Rows from block 2 of the image encoder of a small image captioner, named by matrix and row number. Rows with one number belong to one neuron. Each number is 50 + 10 x the weight over its row's rms, rounded and kept within 0 to 99. All counts start at 0.
After each neuron's rows are labels from the 100 images, of 14976, where the neuron reaches its highest value: "responds to" is what is common among them. Only what is clearly more common there than usual is listed. The data: regions of photos with short descriptions (Visual Genome).
# fc1: MLP up (encoder.blocks.2.mlp.fc1.weight, 1024x256), inputs 172-255
# fc2: MLP down (encoder.blocks.2.mlp.fc2.weight, 256x1024, transposed), outputs 172-255

fc1.380:58 61 48 54 43 41 53 49 42 46 47 39 53 56 68 40 53 43 67 56 47 67 59 30 39 40 44 59 54 51 41 48 49 46 46 49 35 47 41 47 59 55 60 46 50 50 32 59 61 46 37 81 51 40 64 74 46 53 58 68 57 29 66 44 42 38 58 47 73 51 64 60 54 54 49 50 50 38 47 55 60 52 70 46
fc2.380:65 41 54 45 47 60 42 58 59 45 53 55 46 60 39 50 69 42 53 49 39 41 36 36 55 53 41 69 36 56 63 44 45 42 42 33 43 45 58 59 44 55 49 47 54 55 60 51 54 49 51 50 54 61 36 51 56 53 26 35 62 37 42 46 60 34 45 51 66 44 58 42 25 38 74 56 53 30 36 53 60 41 51 49
responds to: text has "tree"; text has "green"

fc1.400:65 50 58 47 54 41 57 56 40 44 58 39 60 59 45 61 46 64 36 56 75 41 58 21 54 53 65 62 60 67 55 61 48 55 40 67 34 76 40 55 35 50 61 53 55 51 54 30 45 30 62 53 55 39 48 70 44 63 56 53 52 55 38 69 73 66 50 43 29 55 50 53 48 56 44 54 62 66 50 56 56 50 63 56
fc2.400:49 47 42 53 43 47 46 65 56 39 46 25 39 43 50 42 39 40 55 63 56 49 53 47 30 79 65 51 52 34 43 70 49 50 39 43 43 55 43 43 43 51 51 53 34 46 42 53 49 33 50 57 38 49 45 49 53 28 60 47 52 55 48 51 54 39 64 44 55 43 54 44 46 60 66 52 59 52 33 46 63 59 56 40
responds to: text has "grass"; text has "green"

fc1.390:64 39 54 48 48 40 48 47 46 51 40 41 43 31 51 44 50 49 43 47 64 45 45 48 53 57 50 50 34 47 56 61 56 50 61 31 39 54 48 51 48 56 49 53 64 31 32 52 51 51 31 46 57 52 58 41 56 47 50 60 51 53 41 62 55 46 34 39 59 59 42 57 56 57 62 55 44 35 60 73 41 30 50 71
fc2.390:44 47 48 70 63 48 43 42 71 50 57 39 47 41 44 60 50 46 53 50 63 49 55 61 43 63 57 50 39 67 49 49 40 47 48 53 31 52 31 44 45 45 53 44 53 48 29 60 50 34 37 52 57 64 56 43 34 39 56 37 57 32 58 57 61 34 57 58 49 42 43 51 49 50 50 51 49 53 38 55 59 43 36 43
responds to: text has "grass"; text has "green"

fc1.70:41 43 36 54 43 55 61 28 61 64 61 41 69 35 55 44 57 48 46 53 54 53 57 42 40 36 59 41 48 54 42 55 39 54 56 57 62 37 38 40 67 45 49 50 41 53 55 63 44 50 40 50 53 57 71 52 45 63 63 66 40 53 67 53 45 59 39 62 50 68 50 73 51 45 46 50 50 52 58 38 57 39 46 59
fc2.70:46 57 34 53 44 59 44 63 60 51 58 50 52 48 39 34 57 59 42 53 69 62 57 43 49 37 57 55 46 52 64 63 53 66 55 39 56 50 44 56 40 67 57 52 38 42 36 62 62 48 66 59 69 48 43 54 51 59 47 72 53 70 41 53 42 38 73 41 44 28 51 46 57 52 45 33 45 49 55 40 47 36 40 56
responds to: text has "man"; text has "wearing"; text has "shirt"

fc1.73:56 44 38 57 61 57 69 48 51 58 51 68 28 57 55 55 51 53 50 51 58 44 57 63 46 50 53 47 51 57 48 54 54 58 30 53 45 39 53 53 54 63 38 60 55 50 49 58 57 57 67 63 53 43 47 30 42 57 49 53 63 21 50 52 47 29 63 56 58 49 41 60 58 62 67 16 67 50 35 51 46 52 42 46
fc2.73:73 47 48 45 43 57 48 53 42 55 50 45 43 61 33 50 57 57 41 73 50 44 44 52 38 58 62 49 35 30 48 62 59 56 57 70 50 69 48 52 47 41 57 62 56 40 52 49 67 30 53 64 53 47 47 53 53 44 63 23 45 53 51 39 51 63 50 49 58 36 62 59 37 44 35 50 58 44 52 47 40 45 70 50
responds to: text has "sign"

fc1.462:61 54 44 59 48 45 61 48 54 53 51 52 58 47 36 27 43 67 63 46 41 55 43 24 53 42 52 47 53 59 58 22 41 41 70 47 52 45 38 75 45 54 53 63 54 51 38 43 43 56 42 61 57 59 60 31 47 42 60 61 44 53 60 60 29 57 44 42 53 43 58 37 40 46 63 33 48 65 49 38 60 54 51 31
fc2.462:49 44 46 53 29 47 58 50 25 67 55 54 47 40 42 54 63 36 43 46 43 35 36 51 38 44 41 59 53 52 54 55 45 59 45 54 56 53 41 55 41 44 56 54 51 45 76 55 49 53 54 43 61 73 40 46 54 74 47 28 60 44 36 56 43 48 33 68 45 38 57 57 46 38 66 61 63 48 50 66 38 47 68 25
responds to: text has "tree"; text has "trees"

fc1.275:35 52 55 57 43 47 53 57 35 52 54 48 38 58 62 40 54 40 46 62 69 69 42 43 46 51 59 47 53 51 68 35 49 43 44 60 45 73 34 52 51 53 63 41 35 42 40 54 45 56 26 61 60 42 56 47 60 62 54 60 51 32 53 50 46 39 50 57 65 47 63 45 42 38 49 53 59 46 48 48 60 44 59 52
fc2.275:57 56 64 47 44 52 44 57 55 67 43 38 41 65 58 38 60 55 56 36 54 30 38 29 52 67 57 66 45 49 50 66 44 52 52 48 48 49 51 53 43 61 35 46 51 64 67 44 44 47 44 62 68 49 55 28 37 69 34 53 56 63 56 49 54 42 47 51 51 36 51 43 30 33 54 72 65 57 43 47 61 45 48 35
responds to: text has "tree"; text has "trees"; text has "green"

fc1.81:51 56 60 62 42 40 46 53 34 72 62 42 68 57 50 52 54 40 32 57 19 44 61 59 47 52 57 50 59 42 58 42 56 48 55 29 53 43 46 54 46 54 56 35 42 49 61 54 52 50 45 37 58 39 61 51 47 69 59 33 61 46 42 52 54 45 59 34 47 60 73 63 48 45 50 39 59 60 46 65 53 54 47 43
fc2.81:38 48 60 38 60 61 65 63 45 41 55 47 59 47 45 57 37 36 37 36 23 47 35 55 49 49 53 40 45 44 45 57 56 38 64 41 47 38 52 61 41 42 54 50 53 46 42 29 39 49 41 28 30 52 47 41 53 43 59 39 41 51 38 65 48 63 61 44 68 42 54 60 51 55 48 40 57 45 51 44 51 47 66 60
responds to: text has "sign"; text has "white"; text has "red"

fc1.278:55 34 47 52 56 52 47 57 55 51 65 51 43 53 50 46 49 54 46 52 34 53 45 72 64 63 47 64 54 39 47 40 65 42 49 43 46 31 62 45 39 56 40 48 56 40 38 58 49 51 44 28 52 38 68 40 53 64 55 57 56 37 69 61 45 48 51 29 50 38 62 54 24 33 54 44 58 54 58 62 37 49 53 69
fc2.278:34 55 58 70 50 49 54 48 44 55 58 50 58 59 59 35 55 45 67 79 26 60 48 47 57 56 58 57 33 33 51 51 37 36 53 59 39 52 62 53 56 45 46 37 46 58 64 46 38 42 37 51 46 54 38 38 53 49 64 46 45 37 54 62 56 53 55 65 43 44 59 30 54 59 42 38 56 44 40 53 53 62 37 49
responds to: text has "elephant"

fc1.478:62 69 49 58 48 43 38 37 57 57 53 59 35 60 80 60 56 52 63 48 47 40 35 53 43 55 45 29 66 64 31 62 47 60 44 43 56 59 46 40 43 43 54 41 52 46 44 73 37 47 54 53 44 52 37 56 51 50 38 55 49 33 43 52 56 40 56 53 56 45 44 52 54 31 47 52 68 46 50 43 59 45 61 48
fc2.478:42 30 39 52 61 53 38 50 50 55 65 54 69 64 60 40 63 33 58 40 49 41 65 47 51 62 41 56 50 73 49 42 54 53 66 57 56 48 46 48 51 60 49 62 52 44 47 50 27 33 41 58 50 56 63 52 52 53 35 46 56 34 40 53 63 46 59 49 47 55 53 52 58 53 70 58 38 48 29 71 40 60 44 56
responds to: text has "sign"; text has "white"

fc1.74:56 62 41 59 43 44 32 57 50 44 58 37 54 46 45 67 49 42 38 53 45 49 52 67 48 60 49 70 44 46 36 51 66 54 45 39 36 20 42 51 58 38 53 56 58 40 37 44 38 51 48 51 46 51 31 36 46 44 42 77 34 43 65 65 47 48 54 47 49 34 54 45 32 53 54 49 44 41 51 56 63 59 43 60
fc2.74:55 51 42 58 29 44 38 56 62 62 61 38 48 58 65 61 51 47 41 57 52 44 64 59 50 40 55 49 58 48 43 46 57 40 63 70 42 37 42 56 43 56 42 57 53 46 58 45 42 53 41 31 54 45 65 40 65 63 48 64 29 44 44 59 42 43 57 39 47 61 55 59 50 58 52 52 54 63 47 58 53 54 50 67
responds to: text has "elephant"

fc1.490:41 60 52 76 33 46 59 42 44 50 61 61 45 35 59 48 59 46 65 60 33 51 47 59 74 56 63 37 71 61 57 36 43 45 58 71 43 44 27 43 51 51 50 46 45 53 63 47 49 53 67 27 51 56 52 37 53 52 56 46 34 52 50 39 50 59 52 46 57 55 51 56 74 40 55 44 61 47 41 53 49 60 47 60
fc2.490:43 56 62 57 61 66 48 67 57 46 57 44 58 49 51 49 25 57 53 50 44 38 60 60 51 60 46 47 49 43 47 44 52 80 62 49 42 48 61 47 45 53 35 42 55 53 49 43 50 69 51 33 62 52 60 61 44 53 52 49 46 39 47 48 26 49 49 47 33 39 38 52 65 46 38 45 37 52 51 43 18 47 36 61
responds to: text has "man"; text has "shirt"; text has "wearing"

fc1.382:54 43 55 43 55 31 59 73 31 36 28 49 43 48 53 53 45 50 44 49 50 71 46 44 67 50 53 60 66 52 39 62 59 49 60 55 50 44 43 50 44 69 50 63 42 47 70 49 60 54 43 37 48 50 55 61 43 41 40 50 65 34 54 51 59 49 64 60 40 56 51 51 54 56 41 58 43 42 65 64 48 44 57 56
fc2.382:41 30 34 29 60 48 51 54 58 52 36 63 58 51 66 53 54 40 57 47 53 60 55 35 42 59 54 52 50 58 46 51 50 41 43 55 52 43 50 45 56 48 58 46 37 57 46 47 54 45 58 52 59 38 56 51 68 60 34 54 42 81 43 58 48 34 65 30 38 58 34 62 48 54 48 42 44 48 55 57 64 55 54 52
responds to: text has "man"

fc1.734:39 52 35 44 54 41 47 44 43 52 47 53 38 58 58 50 60 43 64 60 45 26 50 51 63 40 54 43 25 55 59 47 56 50 56 51 36 62 50 45 45 51 57 49 35 52 31 75 47 79 43 64 57 34 52 42 54 49 60 53 44 47 46 52 42 47 53 63 38 31 50 61 50 36 40 31 47 35 62 42 44 51 57 70
fc2.734:46 42 45 58 33 62 55 44 37 60 54 64 34 56 56 58 43 45 54 45 41 57 48 67 39 48 59 50 29 39 45 40 44 46 44 42 51 45 52 43 57 45 57 56 67 46 43 45 63 37 56 48 67 59 43 54 44 38 58 43 54 48 57 67 40 62 50 49 64 44 66 52 52 40 52 39 43 46 46 41 51 48 42 58
responds to: text has "elephant"

fc1.525:54 56 69 45 27 43 42 36 39 46 46 58 49 42 65 44 48 38 48 64 53 47 48 53 39 57 73 59 57 43 45 53 50 46 49 21 60 46 33 55 57 50 53 41 59 56 43 41 41 56 61 49 58 45 41 50 73 38 52 57 36 37 83 44 67 54 45 60 55 41 53 63 41 42 60 31 48 49 50 58 41 52 55 29
fc2.525:44 58 44 43 29 51 42 44 62 39 56 50 65 64 61 61 43 58 57 58 63 51 71 58 60 61 56 47 63 53 56 44 61 48 48 53 47 40 37 51 60 55 53 55 48 48 41 53 56 55 35 63 65 38 50 36 47 59 49 52 62 44 41 41 30 35 42 26 65 48 40 75 35 75 35 52 24 62 58 44 45 44 45 44
responds to: text has "elephant"

fc1.672:44 57 72 49 52 44 59 48 57 41 55 54 52 49 63 69 50 46 63 61 58 38 42 49 59 44 62 42 48 50 43 50 45 43 58 40 59 51 56 56 52 61 42 49 55 42 58 55 43 48 61 58 56 52 41 48 41 18 45 57 68 29 43 55 55 39 54 53 52 36 62 39 53 45 57 42 68 57 46 60 53 45 46 58
fc2.672:51 33 39 30 61 57 62 52 46 39 55 42 53 61 46 67 39 56 65 53 45 41 56 51 60 28 49 37 38 51 53 45 49 28 54 48 47 46 55 44 47 47 48 53 62 40 53 43 59 56 29 34 68 38 46 59 53 55 53 50 42 45 37 37 48 63 53 45 52 58 51 50 46 64 49 46 37 36 70 46 52 31 43 61
responds to: text has "sign"

fc1.443:50 34 58 43 45 55 45 67 51 50 30 44 50 52 51 37 78 41 47 49 50 60 31 41 68 60 47 57 63 54 48 56 50 30 50 70 51 54 59 35 38 47 55 64 51 66 53 35 57 48 59 47 37 54 47 49 45 52 57 42 58 46 32 45 68 44 73 59 55 48 61 54 40 47 31 49 73 50 31 48 40 35 50 55
fc2.443:55 40 63 43 52 64 42 45 39 37 53 62 40 63 49 53 55 43 45 58 56 49 46 43 43 38 55 35 47 69 41 54 35 26 44 48 49 45 53 55 44 57 51 44 48 50 42 38 38 54 39 57 54 71 45 56 71 62 37 72 40 53 50 56 36 65 56 44 49 48 55 35 54 51 60 41 63 44 40 52 33 36 45 48
responds to: text has "man"