Rows from block 5 of the image encoder of a small image captioner, named by matrix and row number. Rows with one number belong to one neuron. Each number is 500 + 25 x the weight over its row's rms, rounded and kept within 0 to 999. All counts start at 0. Numbers have three digits each.
After each neuron's rows are labels from the 100 images, of 14976, where the neuron reaches its highest value: "top examples" is what is common among them. Only what is clearly more common there than usual is listed. The data: regions of photos with short descriptions (Visual Genome).
# fc1: MLP up (encoder.blocks.5.mlp.fc1.weight, 1024x256), inputs 172-255
# fc2: MLP down (encoder.blocks.5.mlp.fc2.weight, 256x1024, transposed), outputs 172-255

fc1.308:503501522521479489513522458484526487496474490502519451493523487543513490513475417553487528496524499520493440511540493501534517517511537477487515469529510511478470470519495497519504497488510516511493475526504542497512513530488500511486531483482530468534
fc2.308:507497504482496531469521459511485560525486486485477505485470537478525474522533459507511476475512483507516545529518504508440531470484499477482540515523485497507506524512550483496482501492480502509492504523498503504516517510492494528457496539511507524511
top examples: text has "black"

fc1.110:530532481470519513518513530521477452557479487515542505498497495491494509447444487491494511523498509505467501555511493496514509531532507525496496505503469509484521504483485567451512484514546512499478482503495513473476498480496492485472501487498503545512
fc2.110:540511526488482532460490527473460470501500501509481501499510553488519510518459490523515495511476468526547468488546537494505500464475503450498463506485514461502483473454493502518495511484498551478474523489510539506460515514491543537462476461481502481507
top examples: text has "white"

fc1.146:520498480549471520458515512499510543468482486505516520494486462501503466494506493431499556443480536514476525493499476476523464477445482501513556505462529468538479489519526522497499484499457508502488474511501494504478475498517491523508487528530457515500
fc2.146:524508538521502496454465514491496511540524552493510505481480537487510550486456485521503489509471580501507503467483469505484508491498455548507546485499492473474510512492488480491485533512506570473489442465489531472508487460504483464466520516501472468482
top examples: text has "man"

fc1.703:511468505513496449512496486527516524475529477457500476510483519505504547479484473539447501524497518500489482499491469486522519498494514507517478495506518481498487498481481511507510526511510533502533510497492491515513502500490539494495495551460486533488
fc2.703:482475547521497489483509498513501509454475521506462507500494540534461493514476459470449517493519512492496505478476488525478570499509491501513492539544494500494525485485509514531505498548483529519479503506513537501514513517503525522472468487462483489470
top examples: text has "man"

fc1.565:510480507494486498428535462478464490497509554473504504497492516491526429543495470486494501520506552515508541541466493497516522545498474519489494497542536492456511480459502527473513522459513482486478512492540506520460468507505470465479507505540523506548
fc2.565:478523469510526514496539481498499537486545488501507503549462461437496491512519513504498534569524519497520488482494510497489490496514492486487530482526526462528506498488534480512509511503511533489526541478497504483516471449479537508503502532482421459499
top examples: text has "wearing"; text has "shorts"

fc1.358:473508471491498496488511507487526451530514481498503511485505479516491515519539482465475513485503512541508500478532466459559507537487524529503479507487492491509542526512476505514499463460518532508514483520531514549485513492513489477474489464482481489497
fc2.358:553513501435518503524510479494500500474496521494485504519486498514462508460516503466478485512479507502531483475521522478501504499501462491551517500485507513458519450538482492526497476480485481561574509478490538521517490553522512503487480495482506506488
top examples: text has "wall"

fc1.41:513544539497522519486498496504468516524475484474524480507479475486499514507494541526523498496524499478522519492516510495501504470517539523496506532525517520481497529592546461527472445504492512530466513472491532482481529525531460503504500472513455511486
fc2.41:467519484529440493512517509487498524496490505538476536537507516508538557473499494528499540557494512509478547479526500492520512524513470502520523522474505525498513488517485498475484518489520464510536492482536507538531488495500530517491524519541485494467
top examples: text has "train"

fc1.639:487488528514544512507505495531513493539496491507538463507484537472470517468504514467490484502483499508487469502474507538465489483521554503514504488497463507504510499465501545514499480476502490513482461522513467471528498457518452483441598507505513522492
fc2.639:519446527515545532480516499517482482502461478511533509550474497470537526506503497525537534484470453516530479488469510486541504464477468525483501509471494526515494522512465509484532465522456499465465505492513480513517543527508493506480518500502513474514
top examples: text has "man"

fc1.699:528507480517506475510510535531482482486502532497464462519492451482449519514519488496511515496503412506494501492540505489497457485511512490499504536476502455510526478485516476488506489485498481520504510508451546461521490469494519513485524470502523487525
fc2.699:518469490497516520518440453496494492517508469481471507520526484508502460503518559516494464482528469508498480485523505450497478450480512532491483489496492525487511514510485494530477484523520503480518497483519537491435470496503510486570521510522539518527
top examples: text has "wearing"; text has "shirt"; text has "man"

fc1.319:517547460544498501497531474538500504501498446492507464481532462511500513511481537482489474507480432491493512473520503474542467527482501534508554476482512484533512530490532502524500451522495506517483491526532519476502467478553493526494494490504484499445
fc2.319:474495515530498512458471496508483467549473490491528463576534524490490493467482464479493530500496489501494510521509521500514549506512518564546515472516510484494478480515486509496478493526525524483474501492482497529533524494526475517495482488449520538477
top examples: text has "shirt"

fc1.11:486500500488465476554514507488533486523495483466525487442556524489518538484562542513512535511491486480492488531499531512531503542487490510522533458519469514452523485509458491521507485518537484538445517504513528466490498493518514498518492518515485493507
fc2.11:492530487551491492535472479465512490455498537525512461491517497476466506511497526538523534538478504517472503485492480469480500530472528514519453552479526501529458507490482467502477495513472513483509473500488483490462469509513489542495502497497520477509
top examples: text has "man"

fc1.533:472535487538472500508463478542485543499520503526504464501528512498545492454458499521515475525464516482483497527559480499483470482520502499523497484447524475482460485487489487466479477472523468471509490507529509467500538519491476490461519466446519495551
fc2.533:531515522461511483484487506496485475495498446462505482487502482520549526486471481549530493491497530505487466500508467530505529527510482484495463455507488536460483485518467484485514524526530478462501479477468516469551518526487511484506468530527486511495
top examples: text has "train"

fc1.581:508515556469527504458464499514463479501525520462455484476515533504482546491482500539486504506535475512505509455478520485513461473494503480461501519522454511543493525484456483507490470459522488510497462524512508500497498511482501496500516463491483507538
fc2.581:522505471482512467483485501518528556500465479450504515520482483495485506477504472461493502497502546541496471522509549544518507475476479450517510529497446496474499504488513467483496468455517480552530498547542502468498529509514507541513515485487500468477
top examples: text has "broccoli"

fc1.721:462498476479501510444505521495511551518514497495485496463540480480487510564499497482507470520519514552462493560508496465496472512520515505471525486506538457502468540516477477461451465516475506488509527496515503510485490525491505514460496494513564505512
fc2.721:495504512507476549495525489495488464493488488517505519484472515469523531491529431487505538550495523519509508538512477510516452513492477469508471511494481499505540510510494480459506526465545516519542462520494514478550478522508523533503479533517457604530
top examples: text has "train"

fc1.240:481499515508518511518497503498517484499491488506487538446485510476524517451524489511467468536525491476507505511492475511495520532482525469483504482501506505565479520474504491494475493492502483515480511517510517492548497490496470487432448508472454520484
fc2.240:512511497534532511506536558490536515518469474459506464496504476525535491514535468512506486474471526470497467536499477528531459467503488498551482515516504466479537528517511468480498521527542517505473494563512489532479501473470507459499506484474530468526
top examples: text has "train"

fc1.273:497477473539490480495517512495486513451488502484536506528476541501501526557528461491540530535491506493515456528588496516478500458508510537539472483542492539508508486476489474555504502476512537459478504462535498511481501528484500525531471500491486510491
fc2.273:497513471500458473566482556482488460502496510481514462490537513517492494495526494486469553492509498483535528520499512477529491493476511531532496493536501519546482442483457521520476532503488482493498456463508495530536493518534495500539511478455524497453
top examples: text has "man"

fc1.68:511474490515455523510473490503495499527520536463517517533501529483488459503480467489504489483499512531491509473482543452502481476487488518524562499469515493505454461492502496493488498493457510518477513521503514482511493503493528476489496528470488493456
fc2.68:480482491468449482453470516518518519496508539502524530522510518508539489471492429523499496521474501511538503477503490477473553505484514519510528523485514542475526508481530510573512511505524551486537501462485489489477489499483456504476481519533508493493
top examples: text has "shirt"

fc1.285:485510497502510468477500481562463508510473462472517476529528510494506483510526491491514525521492558486519525520513515477514518512528524544499520466571546519449499506482485479478535509483517533502512530479485503507522432521530479495517515531496538530501
fc2.285:468531552492502516470521515468528484511507475455498498508502546512523499497456497485501531532518536485484457507538482473512530521519449513489552504499493458489481483481514516477490545504500498482471488527553460502540478506531495466507472524485462494521
top examples: text has "black"

fc1.120:473471488513553485487499524520497494470501486524467545506514481511509488557476516483518465504486481493498500481549515506553487485477489560501465495520483467505486509507550486566558541544518488526477511461497490514502535499471472490483462501549502519503
fc2.120:502472473501477497497484515524498522522505497460509462543523477524490463527522488501516515497497486486490495520508518502525506485550515499462472494532492510581478537474481497500492544512487479472473540525473503526548491516452517489496499491425497513476
top examples: text has "man"

fc1.719:497483462489439536509473534508534520511486510503503507482518498473493491492508501483551488517523480505502530475466487474479496496524503494488540525475524492516490476529462486509503517519519474504498460508460530513496502466540497507530493509489530509544
fc2.719:482478478508508512508480548517505453485484503498488508433508537470513539501507494548510522488514473497485450485592493491532509488501492499532488522486469493519467501572511477532491470506490507468499541533509516508510516457505467506506476454491495513483
top examples: text has "wearing"

fc1.266:465487510452519472482495485479483544456504478520505512463508504446515533476456449489491524513483490494547523514530478442546523502511463543500508455467533503499486529496488507535510501534508492472480503485542499480511510513466525471493540475504506494522
fc2.266:505465491499523485477528509478539497480512523546478502522534542505459463506495467506555476517452508491443519520489529470469512485496478503481502522512544464523486497462528504485502513467549514490494507477510482520506464487508459511492501507526453475496
top examples: text has "wearing"; text has "blue"; text has "man"

fc1.504:496497495475500509504492511486492499511498497540532540447428503478497523524475502545503475497529554507489545510497525490492483518508513484454487499521492495493542536497493473483506486468512491485537537513529500509526459509520503481556511513474466532503
fc2.504:532518469467502481493500474474443501515466510480479469474489507506456509444484469560544496495487464472500504477522520488520503514538525529488513513486518534509559516514452539476523460485510468463508494511491492497462500462498506495475509559487508518495
top examples: text has "train"

fc1.108:491493502451535548455508521479478493492498495504498480509447482500481505517544502506484496491477539530495459520504487509492472475515433482511451492468552488455541471545455503477488527472533493513497473520478507498505521496486483503494484508499528438505
fc2.108:529497448489488467511463530499473461524544485523509521489500485487520522531529455504506506501487524470509503501547480493486513535498511484449540514525538507479509522480493474467506508502494491511532497487517501510500487476507502473455495525558502525504
top examples: text has "shirt"

fc1.401:509469510468525506467465526477524472467518456506504486535470436508520515527500513481485495516498522508535468533474505503488514490502507512503501514487458482506467489481514481483535516522489486475481477515528502510465529538493492493505502483505498524520
fc2.401:527472483500473480491541539501507496491505513483482510467453465528515488480509473535491481520496514484534529482491467500513483512516514533497503499482494501523504514523525493547528525490528486504508491499453444519500527479462435472533482491476461475527
top examples: text has "shirt"; text has "wearing"; text has "man"; text has "jacket"

fc1.306:514503503484519465440493443493520505475498520498461526503522478549506521471525508522490487550508505501506509555520489505533528543451471483513534518513509498527500513414472523482532514443498463522524554474488479490458525468473518484493498519523510479497
fc2.306:542497524529498532480472516458511505509519476502501512522453484445468498468463547536509481466508488508474501480499521536485501528468538477504529515534529483471544491530529511514541513512521495530537520503522530513506479461466465494493510543489501492495
top examples: text has "elephant"

fc1.403:435495503498516497495507521497453490518511499473541493548508518474489486493502468518498498509548491495519519531499515497525461531474490493472530465486497464448517499529445504464486530505513536484515483524517507494468472491488489498481485491510476479547
fc2.403:525520519539529508501533504467499481467542466490478515523458505505489474499499510532484498476512562483527488494522485515506477531565475448510549537478489534517502511500514474496518502521479461515533496502499468547503485501540507493468482465492486516529
top examples: text has "wearing"

fc1.548:532542533501486518504467466507493466509525480511495488512484498515469512478491489490474519526482476507527456491516517507492512449454485476465511476501497486564507480502511519524480465495473486484517511461493470528485496523519429501489502526546515555535
fc2.548:509486474442515528496489491491489479525497505504510492495483493517488506537455486466512552469500502553488522516477522528489483464506507475495534469507481486507464504492500445499513499509474503460506509506554535469531497473494551525501521468555510507482
top examples: text has "man"

fc1.215:546504495510503468534465540483492555513530535496479527504493464490521525484491493510494497534504480524529458475517507513513467545551479495537475514520479502542542459503498508497506456497445462562514551515480520518512501511494496501514510542510506524477
fc2.215:505470460530481471528494474511518520528479504521497485499502479536514505498492515510537476558520488498498500469550563528468443506529497465499470533483420536523486530501473489458476490514497480508495530496520524463469483472504462467439477539520493507477
top examples: text has "train"

fc1.424:483524562483504516491522494505479499530508553507510515510509535506486506451488477524542495537497480534546492490517517532492457489541503458524484533501520515483516514509516495499475543484503461493515520525549531549537541486523520486516435498500502519505
fc2.424:537497477493474496527468477529550519455523474477511562481522481518503458512530497525561494520529490508514473508519445492527498494480506524506541527500504515513528519511470478524532528503498485506522492510517478460545509470497502457465491468518510541519
top examples: text has "black"

fc1.664:483537515495511529541544519546471529512501444481494529510463484510519486513479458492448515449486472485487458520527545525503504495472529469519480489484537514436491500489550476499462505478513521495542496534521497489493496496497545508523457522465496455512
fc2.664:438503510500472518518507491504532524497519474513543511463483472501494511500533485480517508491509503504535481452509524511508506552454537492541498550469552501486508526519469526539496522519535502535511502494524475490508470503481508501471485514531458495494
top examples: text has "shirt"

fc1.230:510487482496467516513500523499497513485523471530518525499507555505507535500507502505502517541496527457467525504526488487496505477513493482498486510474486467537537551485513541514505522465488479461524499487492455515462497468480476515503474496503466460518
fc2.230:478520515487511489523517493478479537482500488546489464497513481523496491458482518483485502508523485471503498545500497511509530477504486499504456499491498466519480503481496473480503513499467525508508489488489520498540536503505445472527501507483481448445
top examples: text has "elephant"